config.toml
encoder_arch = "caformer"
model = "contrastive image-text model"
dataset = "photos with spoken descriptions (Open Images, Localized Narratives)"
train_examples = 203450
image_size = 64
crop_scale_min = 0.7
horizontal_flip = true
tokenizer = "word"
vocab_size = 4585
loss = "softmax"
embed_dim = 128
encoder_norm = "layernorm"
encoder_norm_position = "pre"
encoder_activation = "gelu"
encoder_mlp_ratio = 6
encoder_head_dim = 32
encoder_fused_qkv = false
encoder_qk_norm = false
encoder_layer_scale_init = 0.01
encoder_parallel_block = false
encoder_inner_norm = false
encoder_moe = "expert_choice"
encoder_drop_path = 0.1
encoder_num_experts = 32
encoder_moe_every = 2
encoder_expert_mlp_ratio = 1
encoder_experts_per_token = 2
encoder_shared_expert = false
encoder_patch_size = [4, 4]
encoder_conv_stem = false
encoder_depths = [3, 6, 6]
encoder_widths = [64, 128, 256]
encoder_kernel_size = 7
text_encoder_causal = true
text_encoder_width = 128
text_encoder_layers = 10
text_encoder_norm = "layernorm"
text_encoder_norm_position = "pre"
text_encoder_activation = "gelu"
text_encoder_mlp_ratio = 4
text_encoder_head_dim = 16
text_encoder_fused_qkv = false
text_encoder_bias = "all"
text_encoder_qk_norm = true
text_encoder_layer_scale_init = 0.1
text_encoder_parallel_block = false
text_encoder_dropout = 0.05
text_encoder_inner_norm = false
text_encoder_positions = "rope"
residual_init = "none"
optimizer = "normuon"
muon_scale = "spectral"
lr = 0.036
momentum = 0.9
nesterov = true
orthogonalizer = "polar_express"
adamw_lr_other_params = 0.0017
grad_clip = 1.0
steps = 6800
batch_size = 128
epochs = 4.3
lr_schedule = "step"
warmup_steps = 130
weight_decay = 0.03
adamw_weight_decay_other_params = 0
Rows from block 3 of the image encoder of a small contrastive image-text model, named by matrix and row number. Rows with one number within an expert belong to one neuron, the router's apart. Each number is 128 + 24 x the weight over its row's rms, rounded and kept within 0 to 255. All counts start at 0.
After each expert's rows are labels from the 100 images, of 14976, where the router gives the expert most weight on average: "colour at peak" is the nearest of a few named colours to the mean colour under the peak. Only what is clearly more common there than usual is listed. The data: photos with spoken descriptions (Open Images, Localized Narratives). In brackets: how many of the 100.
# router: router (encoder.blocks.3.mlp.router.weight, 32x128, trained with AdamW), inputs 0-63
# up: expert up (encoder.blocks.3.mlp.up, 32x128x128), inputs 0-63
# down: expert down (encoder.blocks.3.mlp.down, 32x128x128, transposed), outputs 0-63

# expert 18
router.18 [ 80 100 137 169 114 162 163 127 144  95 154 114 114 145 129 113 139 135 116 113 101 142 120 143 155 121 141  81 135 127  77 168  82 140 139 168 197 150 133 134 105 138 143 144 104 127 117 179 143  98 138 115  78 113 142 119 156 132  96 103 135 125 138 134]
up.0 [141  81  76 134 154 146 134 102 154 120 122 147 120 129 152 121 152 130 119 135 143 104 174 104 118 101 159 108 152  93 193 150 139 148 116 101 115 145 108 160  97 117 100 101 135 102 103  99 129 111 138 138 151 123 136  80 115 133 133 193 136 120 138 133]
down.0 [100 126 124 106 137 136 131 102 139 139  85 194 123 125 156 168 122 184 130  91 143 104 138 131  76 146  98 106 136 117 134 126 136 136  90 144 118  97  85 143 143 118  89 136 103  95 125  98 120 135 154 116 130 149 106 101 125 144 151 133 161  99 132  90]
up.1 [149 151 136  98 132 182 163 106 124 136 134 139  87 127 137 132 136 125 133  86 144  87  95 114 123 111 153 117  75 116 136 122 152 111 114 184 153 171 150 131 145 115 141 128 146 111 148 128 123  87 139 106 126 142 148 101 130 131 137 126 116 134 117 177]
down.1 [141 119 153  89 158 113 129 156 130 112 103 113 140 137 138 117 122 129 134 141 176 147 120  47 130 150 151 161 101 126 133 125 146 165 130  98 143 141 144 154 119 126 120 108 143 127 139 140 106 120  72 156 148 150 128  97 140 127 135 100 108 171 131 131]
up.2 [145 119  95 139  87 153 156 142 132  69 130 120 130 131 125 128 100 151 139 150  64 130 130 116 160 109 170  77  92 144 120 140 122 121 137 111 129 149 114 100 121 159 109 123  94 114 125 149 158  97 140 155  96 103 143 151 179 110 134 115 144 145 109 157]
down.2 [138 123 106 133 147  68 109 183 135 114 138 140 126 162 179 203 164 124 133 119 167 117 118  83 117 108 100 120 127 157 137 117 153 147 118 131 137 138 133 122 123 156 112 131 134 128 133  93 128 125  58  96 130 113 126  99 109  94 147 152 138 146 131 161]
up.3 [110 166 138 133 107 131 101 158 115 110 170  99 116 150 117 126  96 183 112 150  98 127 116 164 102 110 138 113 121 134 124 114 110  98 133  75 128  89  96 108 111 157 135 118 128 107 141 157 127 110  96 113 148 111 147 147 133 148 146 171 125 123 147 138]
down.3 [126 138 142 145  72 126  95 120 164  93 107 124 144 101 130 159 153  94 110 153 129 105 128 157  98 129 148 110  89 151 111 103 115 135 123 169 114 137 108  85 149 133 109  99 119 103 160  83 134 117 158 151 102 135 137  91 133 120 131 117 141 148 175  97]
up.4 [ 90 101 131 135 114 131 122 136 149  80 108 155 138 122 114 128 143 122  92 112 133 131 114 185 113 123 121 107 152 112 135 124 147 138 134  95 142 111 104 137 188 123 123 103 109 101 176 119 115  98 174 141 112 135 184  92 146 107 118 123 106  85  79 114]
down.4 [103 121 118 107 105 112 172 123 106 111 112 115 144 128 144 122  98 135 146  98 158 102  97 156 106 165 118 142 106 115 120 127 137 140  93 120  83 128 131 163  86 136 123 101 133 125 126 126 124  85  81 142  93 102 102 170 143 105  88 109 103 162 163 114]
colour at peak: grey (63)

# expert 25
router.25 [107 165  92 123 125 166 114 105 114 150 110 136 121 130  84 145 155 149 178 119 103 114  76 102 145 113  80 135 132  99 157 100 155 154 159 127 137 148 157 137 134 143  67 109 138 130 117 144  97 179 153 111 111 127 104  89  94 149 131 144 109  90 140 131]
up.0 [130 125  56 102 115 153  86 100 137 127 102  96 144 138 120 114 132 130 100  67 141  95 113 138 142 143 110 186 149 107 151 146 146 153  76 129 124 106 120 123 125 117 131 161 162  92 115 148 145 135  92 132 152 157 112 155 115 129  99 120 140 123 108 109]
down.0 [118 138 137 108 115 120 107 140 168 128 174 162 105 137 168 112  80 154 108 149  99  87  91 109 132  96 133 121 144 140  90 144 150 152 100 127  82 151 132 148 123 141  88 126 175 109 104  91 135 115 118  83 117 148  69 130 123 128 144 146 108 128 132 174]
up.1 [131 145 150 130 153 172 133  93 112 133 137 102 112 119 132 147  92 149 120 140 158 149 148 144  97  95 127 127 122 160  96 124 111 127 147  73 120 133 127 110 125 145 155 143 138 137 108 119 126 117 127 154 143 152 148  77 133 149 114  69 139  86 144  89]
down.1 [118 188 101 147 127 107 111 145 137 130 121 126 146 182 135 143 137 146 114 114 115 197 126 156 123 191 124 110 118  65 124 149 160 147 204 129 100 164 106 123 140 136  92 114 147 141 133 114 164 121 131 162 113 113 103 119 124 123 135 154 137 137 132 185]
up.2 [126 114 182 116 104 114 170  82 137 158 119 143 142 113 143 149 116 150 116 139 144 143 145  99  68 110 107 143 130 134 142 125 196 139 135 138 118 165 144 114 129  92 130 122 132 158 146  94 128 110 124 125 129 114 123  96 170 109 150 110 171  75 165 121]
down.2 [126 123 102 153 127 134 112 145 129 152 141 142 157  96 186 142 113 118 111 149 146 178 115 151  82 150  91 118 100 107 127 122 115 155 136 114 103 138 175 144 132 147 143  69 119 135 121 108 165  68 106 148 120 162 150  99 112 114 113 155 109 103 118 103]
up.3 [179 121 105 140 117 126 137 166 139 146 119 129 129  95 169 141 119 148 149  89 103 145 124  88 181 136  74 104  86 114 135 116 148 128 107 124 119 125 148 116 150 148 104 125 136 164 116 125 105 136 110 156 101 123 128 137 107 109  98 161 120 137 127 126]
down.3 [ 84 157  81 145 149 120 144 107  47 132 158  92 144 180 149 107 154 122 130 154 137 118 142 124 130 159 168  93 147 114 123 151 112 105  84 119 158 133 147 112 114 119 125 124 143 125 131 139 132 101 143  74 118 130  99 133 127 130 138 144 128 111 126 108]
up.4 [145 150 190 108 133  83 157 114 167 151 147 133 137 118 115 114 120 158 144 137 103 140 149 122 126 150  89 144 137 112 142 108 130 105 134 166 138  80 134 153 152 114 113 172 133 107  89 127 113 129  93 125 165 149 100 134 170 124 125 142  83 135  79 139]
down.4 [102 141 162 139  85 163 102 140 150  93 108 109 125 126 146  96 139 161 124 132  76 124 160 120 129 169  91 195 139 169 147 100 140 128 115  98 158 123 131 155 127 148 104  90 118 127 143 128 164 138  94 137 185 150 147 127 167 101 135 110 126 106 141 122]
colour at peak: grey (60)

# expert 12
router.12 [149 118 118 140  93 106 169 149 149 179 117  92  75  97 141 116  51 163 128 127 139 151 132 174 132 133 125 156 122 124 116 136 108 120  94 105 115  94 130 119 129 121 140 131 116 122 146 133 156 173 109 147 116 119 175 113 140 151 119 120 119  95 137 129]
up.0 [112 139 104 105  99  91 144 139 150 137 165 106 104 105 131 131 127 102 150 121 143 146 105 150 111 165 131 140 158  48 137 172 118 130 130 105 118 106 157 127 119 120 107 193  78 112 155 112 148 142 117 131 124 113 162 139 129  91 132 132 129  96 171 120]
down.0 [123 130 164 102 132 134 121 124 136 104 178 142 116 159 137  59 162 173 140 175 141 131 121 148 142  86 110 135 162 132 136 107 113 120 129  68 126 142 162 107 112 130  87  89 121 135 130  89 112 158 106 102 102 157 140 111 116 131 123 151 103 164 148 124]
up.1 [123 157 134 119 161 109 143 126 128 127 164  80 135 140  89 110 168 138 165 119 162 143 142  74 103 130 131  73 103 173 146 116 193  81 145  94 140 129  98 122 161 112 126 175 102 125 125 116  60 165 111 125 123 135 139 140 129 129 124 113 105 150 121 119]
down.1 [115  92  98 123 142  95 111 109 141 137 113 126 126 132 132 131 147 144 118 146 187 110 120 121 137 163 136 113 128 135  86 115  94 131 116 126 122 141 120  84 111 149 109  76  86 142 106 153 149 127 129 125  91 128 141 112 102 142  70 138 175 157 105 116]
up.2 [147 126 130 124 144 136  94 135 135 120 152 111 179 117 131 128 147 166 133 127 158 121 171  95 126 119 116 118 105 131 175 139 118 113 176 107 118 126 127 129 119 135  75 149 144 111 174  39 132 107 100 123 101 111 152 139 108  93  93 127 120 117 133 200]
down.2 [141 138 116 153 153 154  83 128 125 151 110  95 159 148 133 168 102 105 124 135 108 138 147 132 114 159 142 159 125  98 112  85 148 159 118 177 142 120 140 144 157 128 152 130 108 107 136 123 132 115 123 108 124 103 130 142 116 129 153 125 120  91 106 123]
up.3 [121  99 128 146 110  97 120 141 172 135  96 119 108 120 159 137 102  92  99 114 154 161 118 131 131 159 125 131 119 155 124 131 145 120  86  67 101 161 166 132 131 137 116  76 138  99 129 139 139 144 136 109 158 132 163 120 102 147 150  89  95 110 103  61]
down.3 [156 151 128 116 119 149 122 147 118 108  93  66 170 101  99 161 136 153 145 148 109 185 114 127 146 141 155 137  99 141 161 135 126 138 152 152 113 125 160 130 127 135 162 106 152 111 135 132 131 121 125 151 145 129 106 120 114 145 157 157 130 111 121 122]
up.4 [141 100 137 140 149 113 139 117 104 145 173  80  95 117 130 151 140  96 106 137 115  69 114 144 122 125 129  83 122 129 127 115 122  64 115 127 115 171 144 100 109 153 167 127 142 144 162 137  80 140 140 106 109 110 127 145 100 120 139 134  92 151 131 148]
down.4 [170  93 114 170 133  89  84 109 167 177 142 107  80 126 137 138 114 138 136 131 125 121 153  53 151 134 136 150 149 114 120 146 116  79 110 123 134 125 134 120  91 130 127 140 116 140 185 121 132  93 133 118 148 129 122 152 160  90 134 105 121 111  75 113]
colour at peak: grey (67)

# expert 10
router.10 [140 179 117 114 151  98 102 144 139  84 149 122 121 138 122 121  75 173 135 120 134 136 100 180 145 168 168 156 145 176 154 147 128  92 137 134  97 134 112 133 111 127 110 161  70 109 115 125 123 146 108 127 147 150 129 143 160  73 111 117 119 124 149 148]
up.0 [133 124 116 131 159 121 155 147 125 116 166 136 122 109 134 130 104  90 169 141 124 126 117 110 142 130 149 100 189 149 159 106 143 128 106 123 118 167 109 100 125 174 135 135 133 119 137 172 129 137 147 183  97 102 109 137 106 113 165 134 116 132 142 143]
down.0 [ 82  82 110 114  86 138 146 102 131 103 111 161 156 188 160 121 138 107 103 119 154 141 118 157 137 135 143 123 159  98 115 124  96 150 111 125 127 132  96 141 135 132 125 157  99 101 123 155 118 120 113  90 144 102 155  94 132 109  42  71 142  61 123 109]
up.1 [133  98 139  67 153 122 102  99 119  83 169 110 165 128 105 141 155 162 132 107 110 121 160 104 103 131  87 120 141 102 135 150 130 165 159 113 154  89 114 134 116 143 137 141 143 111 103 145 111 158 148 132 137 156 115 114 109 165 162 117 146 173 139 113]
down.1 [130 131 128 114 104 128 149 164 167  74 124  84 140 142 105 130 139 167 181 154 141  94 147 136 141 148 106 146  92 124 124 108 109  89 135  97 118 126 102 154  98 125 152 142  66  86 122 127 186 142 157 125 131 148  80 161 155 138  86 136 140 141  76 112]
up.2 [153 120 112 131  88  70 120 110  97 161 108 135  89  49 109 107 146 124 130 158  93 144 135 146 165 171  76 102 131 143 130 154 100 145 156 108 143 126 132 137  85 106 114 116 161 172 173 130 128 151 113 102 163 106 171 129 124 126 117 153 122 118 142 103]
down.2 [107 150 116  97 141 137 147 134 168 109 123 147 142 118 160 124 135 134 100 104 142 135 107 139 114  83 135 103 104 110 121 111 113 101 145 182 201 108 129 146 140 129 138 134 129 133 120  98 152 122 112 114  90 144 104 101 127 151 116 144 126 115 142 134]
up.3 [135 132 127 168 100 154 148 155  96 130 103 145 138 136  91  90 119 145  94 165 168 128 153 166 149 183 127  90 122 140 146 126 117 124 117 106 161 113 107 143 166 126 110 113 117 106  97 121  90 117 171 150 134 100 133 130 141 132 145  97  90 121 109 108]
down.3 [113  87 104 135 166 119 133 145 154 116 166 174  90 126 129 104 127 114 140 150 114 128 158  80 148 130 136 176 138 143 163 147 108 156 138 116 118 125 121 112 127 135 113 139 110 113 167 118 141 100 110 150 117 116 112  99 117 109  54 123 140 150 134 100]
up.4 [119  95 114  93 164 142 146 156 161 135  97 138 111 154  56 103 112 105 151 120  93 150 138 114 112 149 128 136 109 131 130 158 108 108 102  73 139 150 111 138 122 140 135 126 105 105 155 159 105 159 102 124 124 110 126 104 131 189 155 142 121  83  93 151]
down.4 [ 92 119 174 157 134 148  99 152 130  80 164 182 124 164 189 118 124 136 131 159  84 132 135 125 147 124 112  89  97 115 106 135  92 174 135 135 147 119 119 181 111  98 103 104 114 124 107 128 169  94 124 138 158 130 139 125 172 112 105 143 100 125  90 104]
colour at peak: black (38)

# expert 13
router.13 [148 126 139 111 117  80 158 153 141 147  96 129 141  91 128 135 123  98 105 148 121 132 134 138 141 110 131  73 126 179 147 135 124 144 157 158 109  98 108 129 135 118 104 100 151 155 132 172 147 122 102 113  88 108 171 144 137 118 124 160 141 115  73 126]
up.0 [127 141 152  88 171 125  78  89 136 131 108 125 106 126 140 124 132 160 121 126 108 111 136 170 157 140 133 151 127 109 163 155  76 121 169 139 119 101 117 155 168 115  77 132 154 122 117  84 151 145 148 118 165 122 113  90  97  99  83 141 134 122 141 131]
down.0 [146 100  99 119 108 154 121 189 102 172 169 128 112 106 156 162  76  99 127 122 135 163 121 146 141 107 120 125 155 115  88  99 137 107 129 107 107 127 141 115 105 146 112 114 145 143 145 138  82 132 139  79  79  90 153 133  94 109 108 128 144 120 148 136]
up.1 [124 122 132 165 107  90 140 169 170 184 115 157 103 125 112  72 116 127 101 115 127 119 125 103 145 103 154 174 167 154 109  97 120 116  91 140 103 158  84 149 103  92 124 145 136 113 129 140 143 100  97 115 180 114 110 117  99 128 118 149 162  94 117 157]
down.1 [122 134 139 132 124 123 136 120 125 117 151 154 128 128  81 168 138 105  97 173 141 134 147 169  97  96 136 103 119  99 133 136 126 128 117 106 125 113 103 111 134 124 141 157 134 107 145 151 129 168 135  90 146 131  97 137 146 135 100 128 102 105 134 149]
up.2 [ 70 146  99 129 114 137 143 133 140 135 136 139 161 127 129 148 135 104  97 152  89 112 142 133 122 142 105 138 125  86 150 174 107 113 112 100 140 144 152 120 125 120 109 116 123 143 100 137 155 112 126 155 133  97 141 105 123 138 139 149 107 112 112 132]
down.2 [184 121 155 128 133 131 104 144 130 117 127 168 114 148 146 147 169 102 134 164 139 113 129 148 181 173 149 141 120 145 120 155 102 152 154 108 122 141 103 129 160 113 119 130 114 113 163 148 152 150 145 125 117 153 117 139 164  99  80 132 110 103 111 138]
up.3 [156 164 116 118 179 148 128 132  82 153  82 119 106 135 100 163  83 141 107 131 105 108 143 124 101 119 118 157 181 146 121 120 139 128  57 107 134 136 146 149 103 127 166 141  96 164 161 133 136 123 134  99 108 130  78 105 117  90 139 107 173 112 137  85]
down.3 [128 114 123 116 141 147 132 130 160 127 141 131 123 122 150 120  86 146 137 137 150 154 110  93 124 159  87  94 123 129 105 116  98 117 146 177 116 110 114 133  74 143 101 161 113 131 101 121 119 120 141 120 199 128 151  90 132 174 143 105 107 110 132 114]
up.4 [145 150 114 135 130 118 138 110 139 145 141 137 107  72 144 126 139 130 115 102 144 101 147 124  93 150 134 112 135 109 169 113 113 131 139 117  95 124 145 176 175 131  97 145 116 170 124 118 157  90  99 142 159 165 137 138 119 103 113 113 147 166 114 143]
down.4 [ 75 103 118 129  99 173  98 153 118 123 145 104 135 121  54 131 126 169 142 138 169 120  81 111  93 133 139 116 127 158 152 130 120 122  79 140 178  77  85 135 115 144 127 137 118 123 111 175 142 130 141 130 115 137 165 112 167 130 120 139 121 158 117 175]
colour at peak: red (38); orange (27)

# expert 16
router.16 [158 136 126 111 117 123 134 126 126 144 115 166  98 150 136 107 100 122 118 109 136 136 117 112 108 153 100 146 146 138 154 143 150 149 119 136  92 114 135 137  91 116 118 121 123 152 128  93  94 164 100 117  73 161 162 129 166 121 137 115 124  94 172 127]
up.0 [ 92 130 140 123 152 140 137 104 119 110  86 174 139  76 119 141  90 150  99 146 118 160 138 110 130 120  94 114 161  90 192  98 134 126  56  91 145 143 126 135 126 112 122  88 143 138 106 113  94 135  98 134 161 120 130 121 134  88 146 107 116 164 129 105]
down.0 [113 143 134 108 124 115 153 162 171 120 154 107 117 113 162 128 106 166 166 143 134  99  88 133 101 115 163 113  88 105 154 139 111 115 101 163  93 123 133 123 127 101 114 141 138 122 137 149 139 175 133 157 128 113  88 143 133 147 114 150  93 113 133 141]
up.1 [128  81 111 144 124 143 108 117 150 114 146 120 140 119 154 107 118 151 147 156 106 150  90  93 128 146 130 135 185 101 142 109 153 106  89 126 162 106 153 163 122 154 169 104 163 165 103 142 114 104 154 143 166 170 150 151 108 101 111 148 164  94 170  97]
down.1 [133 123 146 116 190 152 134 129 106 168  88 127 120  77 141 118 126 189 147 134 155 140 104 139 130 145 137 137 126 128 134 148 136 123 129  90 123  63 138 140 140 130 132 125 108 117 106 115 136 139 105 110 153 128 137  94 150 109 141 149 121 110 157 135]
up.2 [ 86 153 158 140 122 124 105  95 133 134 138 168 161 121 147 139 163 147 134  83 139 123  91 138 123 158 137 131  87 110 163 174 107 138 176 142 151 134 115  91 166 101 116 113 130 134 114 136  98 131 119 140  95  72 134 105 147 143 130  95 142 156 146 150]
down.2 [118 139 151  75 115 122 167 134 162 110 115 139 157  94 110 139 101 138 119 107 124 123 117 128 110 115 112 119  69 160 114 157 126 156 109 120 192 102 105 140 106 132 131 129  90 128 107 108 108 113 156 122 111 110 127 145 117  99 169 117 124  99 165 146]
up.3 [127 153 168 140 132  63 114  84 137 100 130 124 141 126  63 146 127 146  94 104 128  95 151 139 132 102 120 100 151 125 163  88 139 154  87 124 150 120 157 126  96 134 133 152 159 154 119 137 125 117 127 114 216 138  88 119 134  87 160 107 116 112 133 113]
down.3 [116 101  97 124 145 133 146 151 105 157 144 121 152  92 143 108 146 134 178 162 121 154 121 116 131 102 148 122 114 122 169  98 144 137  88 144 167 161 116 129 139 148 166 165 117 140 139 123 100 143 138 103 114  69 111 133 130  84 142 100 190 121 144 103]
up.4 [132 116 107 164 115 122 172  95  72 114 137 112  73  96 121 169 137 136 129  76 138  98 145 113 109 110 122 165 104 115 137 105 111 129 117 124 165 100 151 139 113 141 174 130 132 137  77 107 163 141 136  83 111 125 139 131 128  95 153 160 128 140  92  88]
down.4 [ 87 162 130 131 159 167 116 120 143 115 107 128 122  95 130 103 135 172 135 163 140 143 138 137 123 145 176 137 149 108 128 152  98 137 137 148 121 126 136 144 112  97 152 125  93 133 112 126 151 100  90 127  80 129 104 147 128 106 113 133 118 158 144 128]
colour at peak: black (60)

# expert 24
router.24 [ 99 160 134 150 136 131 104  96 141 141 155 120 131 123 135 118 125 132 152 118 137 111 110  97  98 177 134 112 155 140 180 146 121 145 124 114 128 122 210 159 120 146  86 186 139  96 130 112 135 118 190 134 140 134 118 140 134 139 113 124 109 119  72 149]
up.0 [102 155 150 145 146 107 123 128 156 147 148  98 122  77 165 145 120 165 155 127 115 128 129  99 133  93 142 158 131  85 118  80 157 140 158 124 106 159  96 138 116 156 148 125 130 157 102  98 150 104 129  73 141  85 136 159 125  95 131 177 134 127 130 163]
down.0 [118 108 105 133  94 159 155 125 105 143 147 131 141 153 136 107 164  99 143 158 154 117 135  88 166 114 132 106 100 106  94 110 125 133 136 123 149 150 116 118 124 139 180 137 129 146 128 175  88 144 118 130 125 134 169  83 131 133 160 120 158 126 123 133]
up.1 [135 173 125 146 167  97 126 139 146 105  97  87  95  88 105 155 176 127 146 116 123 152 119 167 164 180 108  85 106 113 119 140 140 138 157 125 157 156 131 140 128  80 110 122 139  70 131 133 141 138 153 104 144 165 154 100 128 106 139 150 131 129 145  87]
down.1 [165 151 129 116 144 163 119 149 123 138 159 189 152  97 113 139  98 139 117 117 148 162 139 150 117 103 155 147 134 135 108 109 142 169  82 152 101 112 130 123 126 136 161 115 134 140 104 151 109 112 115 135 120 137 122 129 141 126 158 119 107 108 109 126]
up.2 [140 184 135 119 141 122 148 150 106 142  64 104 133 105 105 149 131  91 128 176 113 157 127 164 144  82 139 123 153  86 128 137  97 117 125 157 131 153  89 150 139 126 151 103 152 137 132 158 109 111 131 126  70 140 123  96 118 155 177 126  78 144 161 128]
down.2 [103  97 102 113 121 161 133 151 116 103 148 112 133 132 149 169 121 149 101  97 156 133 135 161 112 144 119  96 152 150 148 155 137 108 143 168 126 167 157 106 149 133 129 123  68 172 162 185 126  93 123 138 137 127 120 134 131 164 150 134 149 152 131 176]
up.3 [119 114  80 129 161 146  88  99 131 117 202 121 131  92 115 154 126 131 145 117 150 149 156 109 184 151 125 138 117 136 119 108 161 129 147 141 105 107 122 138 124 154 175 108 131 127 119 160 115 112 112 103 130 141 137 100 133 161 122 177 132 110 156 171]
down.3 [148  89 134 139 101 113 124 128  89 146 152  62  80 150 152 139 131 185 108 142 124 143 126  95 171 120 112 120 156  89 132 103 104 135 177 149 149 148 151 165 155 135  95 106 104  94 121 131 104 112 134 124 119 126 147 154 128 137 105 144 161 126 141 145]
up.4 [116  90 135  94 152  98 139 147 134 162 153 125 164  56 171 143 147 152 111 151 172 118 130  84 132 139 140 106 113 105 155 134 178 131 124 103 105 144 121  94  97 109 119 109 106 128 144 120  99 123 115 163  89 149 127 160 143 131 150 133 133 140 156 129]
down.4 [132 170 113 115 169 138  67 168 123  71 137 153 105  97 147 110 104 127 126 102 163 142 108  78 116 152  56 141 169 106 137  86 187 150 100 131 124  85 141 132 114  99 111 125 147 138 140 129 116 119 129 128 146 179 102 110 139 133 128  97 163 138 136 129]
colour at peak: grey (70)

# expert 5
router.5 [159 107 138 151  88 139 137 112 122 139 127 102 134 154 104 116 133 146 113 138 173 166 144  80 131 158 139 100 100  99 142 121 126  68 134 150 128 172 159 144 141 113 111 149 118 112 126 180 167 126 154  75 128 154 129 128  83 157 148 138 130 100 112 120]
up.0 [132 116 164  80 142 121 138 142  87 137 134  80 137 143 102 158  79 143 163 140  75 132 119 142  89  80 112 107 144 140 134 178 138 148 126 113 130 128 125 121 127 126 118  93 151 166 159  72 147 157 116 134  95 122 103 109 128 102 112 136 149 165 141 128]
down.0 [164  83 142 131 134 113 159 113 103 177 134 176 122 141 190 109 138 145 144 129 135 105 161 122 106 157 120 139  84 114  94 128 115  85 158 134 112 100 124 108 138 133 139 129 102 128 125 178 141 105 155 121 141 104 159 127 136 132 168  90 135 120 164 107]
up.1 [110 142 122 138 154 123 159 127 120  78 151 170 130 102 115  86 147 106 125 122 107 130 132  98 124 116 144  75 172 115  94 142 131 121 155  85 155 137 151  97 120 154 150 125 120  96 121 147 126 128 151 131 119  78 179  95  98 114 165 133 138 144 111 102]
down.1 [ 79 157 140 135 152 121 106 103 118 128 123 119 120  92 158 101 101 145 126 129 166 168 117 117 104 126 137 142 136 154  95  99 116 161 140  86 100 132 160  94 131 127 143  82  95 121 139 161 144 146  92 104 148 131  75 126 130 104 125 112 124 159 150 113]
up.2 [169 143 139 154 138 140 105 111 104 122 103 155 166 150 115  90 149 137 129  97 172 119 157 108 165 151 130 134 118  71 143 163 136  92 117  84  94 115 134 117 145 104 112  94 140 139 138 182  82 118  99  83 127 173 138  95 126 145 120 113 146 174 167  87]
down.2 [132 164 138 138 125 163  93 122 143 117 146 130 132 175 128 158 114 119 128 139 132  75  56 124 108 156 174 156 120 130 142 120 126 133 120 178 133  97 126 105  95  98 107 113 131  93  94 134 122 132 102 152 183 158 131 103 116 137 128 123 128 170 118 133]
up.3 [ 88 122 121 110 111 109 104 155 114 137 115 140  88 118 130 143 137 139 137 141 114 119 119  82 122  95  97 130 117 129 148 173 147 144  88 139 162 118 109 109 153 163 121 117 102 102 172 134 112 120 174 138 164 136 114 130 113 160 104  99 156 135 103 112]
down.3 [118 111 122 150 106 142 141 177 148 117  81 168 125 135 127 140 141 155  94 156 163 195 133 147 119 120 142 174 153 119  79  96 139 114 146 123 111 142 135 120 143 116 152 128  94 146 134 120 118  78 100 161 136 128 150  95 104 129 101 142  94 110 129 133]
up.4 [144  91 149 181  99 114 115 104 113 129  94 118 132 118  95 193 142 141 114 123 132 136 170 167 119 127  81 110 111  91 135  95 104  79 141 151 117 152 142 137 129 153  92  83 115 148 146 156  77 126 138 145 175 143 111 172 157 139  90 110 125 149 116 111]
down.4 [129 132 139 149 117 147 153 116 137 128 115 100  96 131 139 107  74 128 106 125 113  92 149  95 128 108 128  93 127 105 117 157 137 112 128 131  92 112 149 124 152 128 160 176 116 139 125 125 119 134 148 149 119 117  77 119 115 137 157 130 102 111 143  86]
colour at peak: white (37)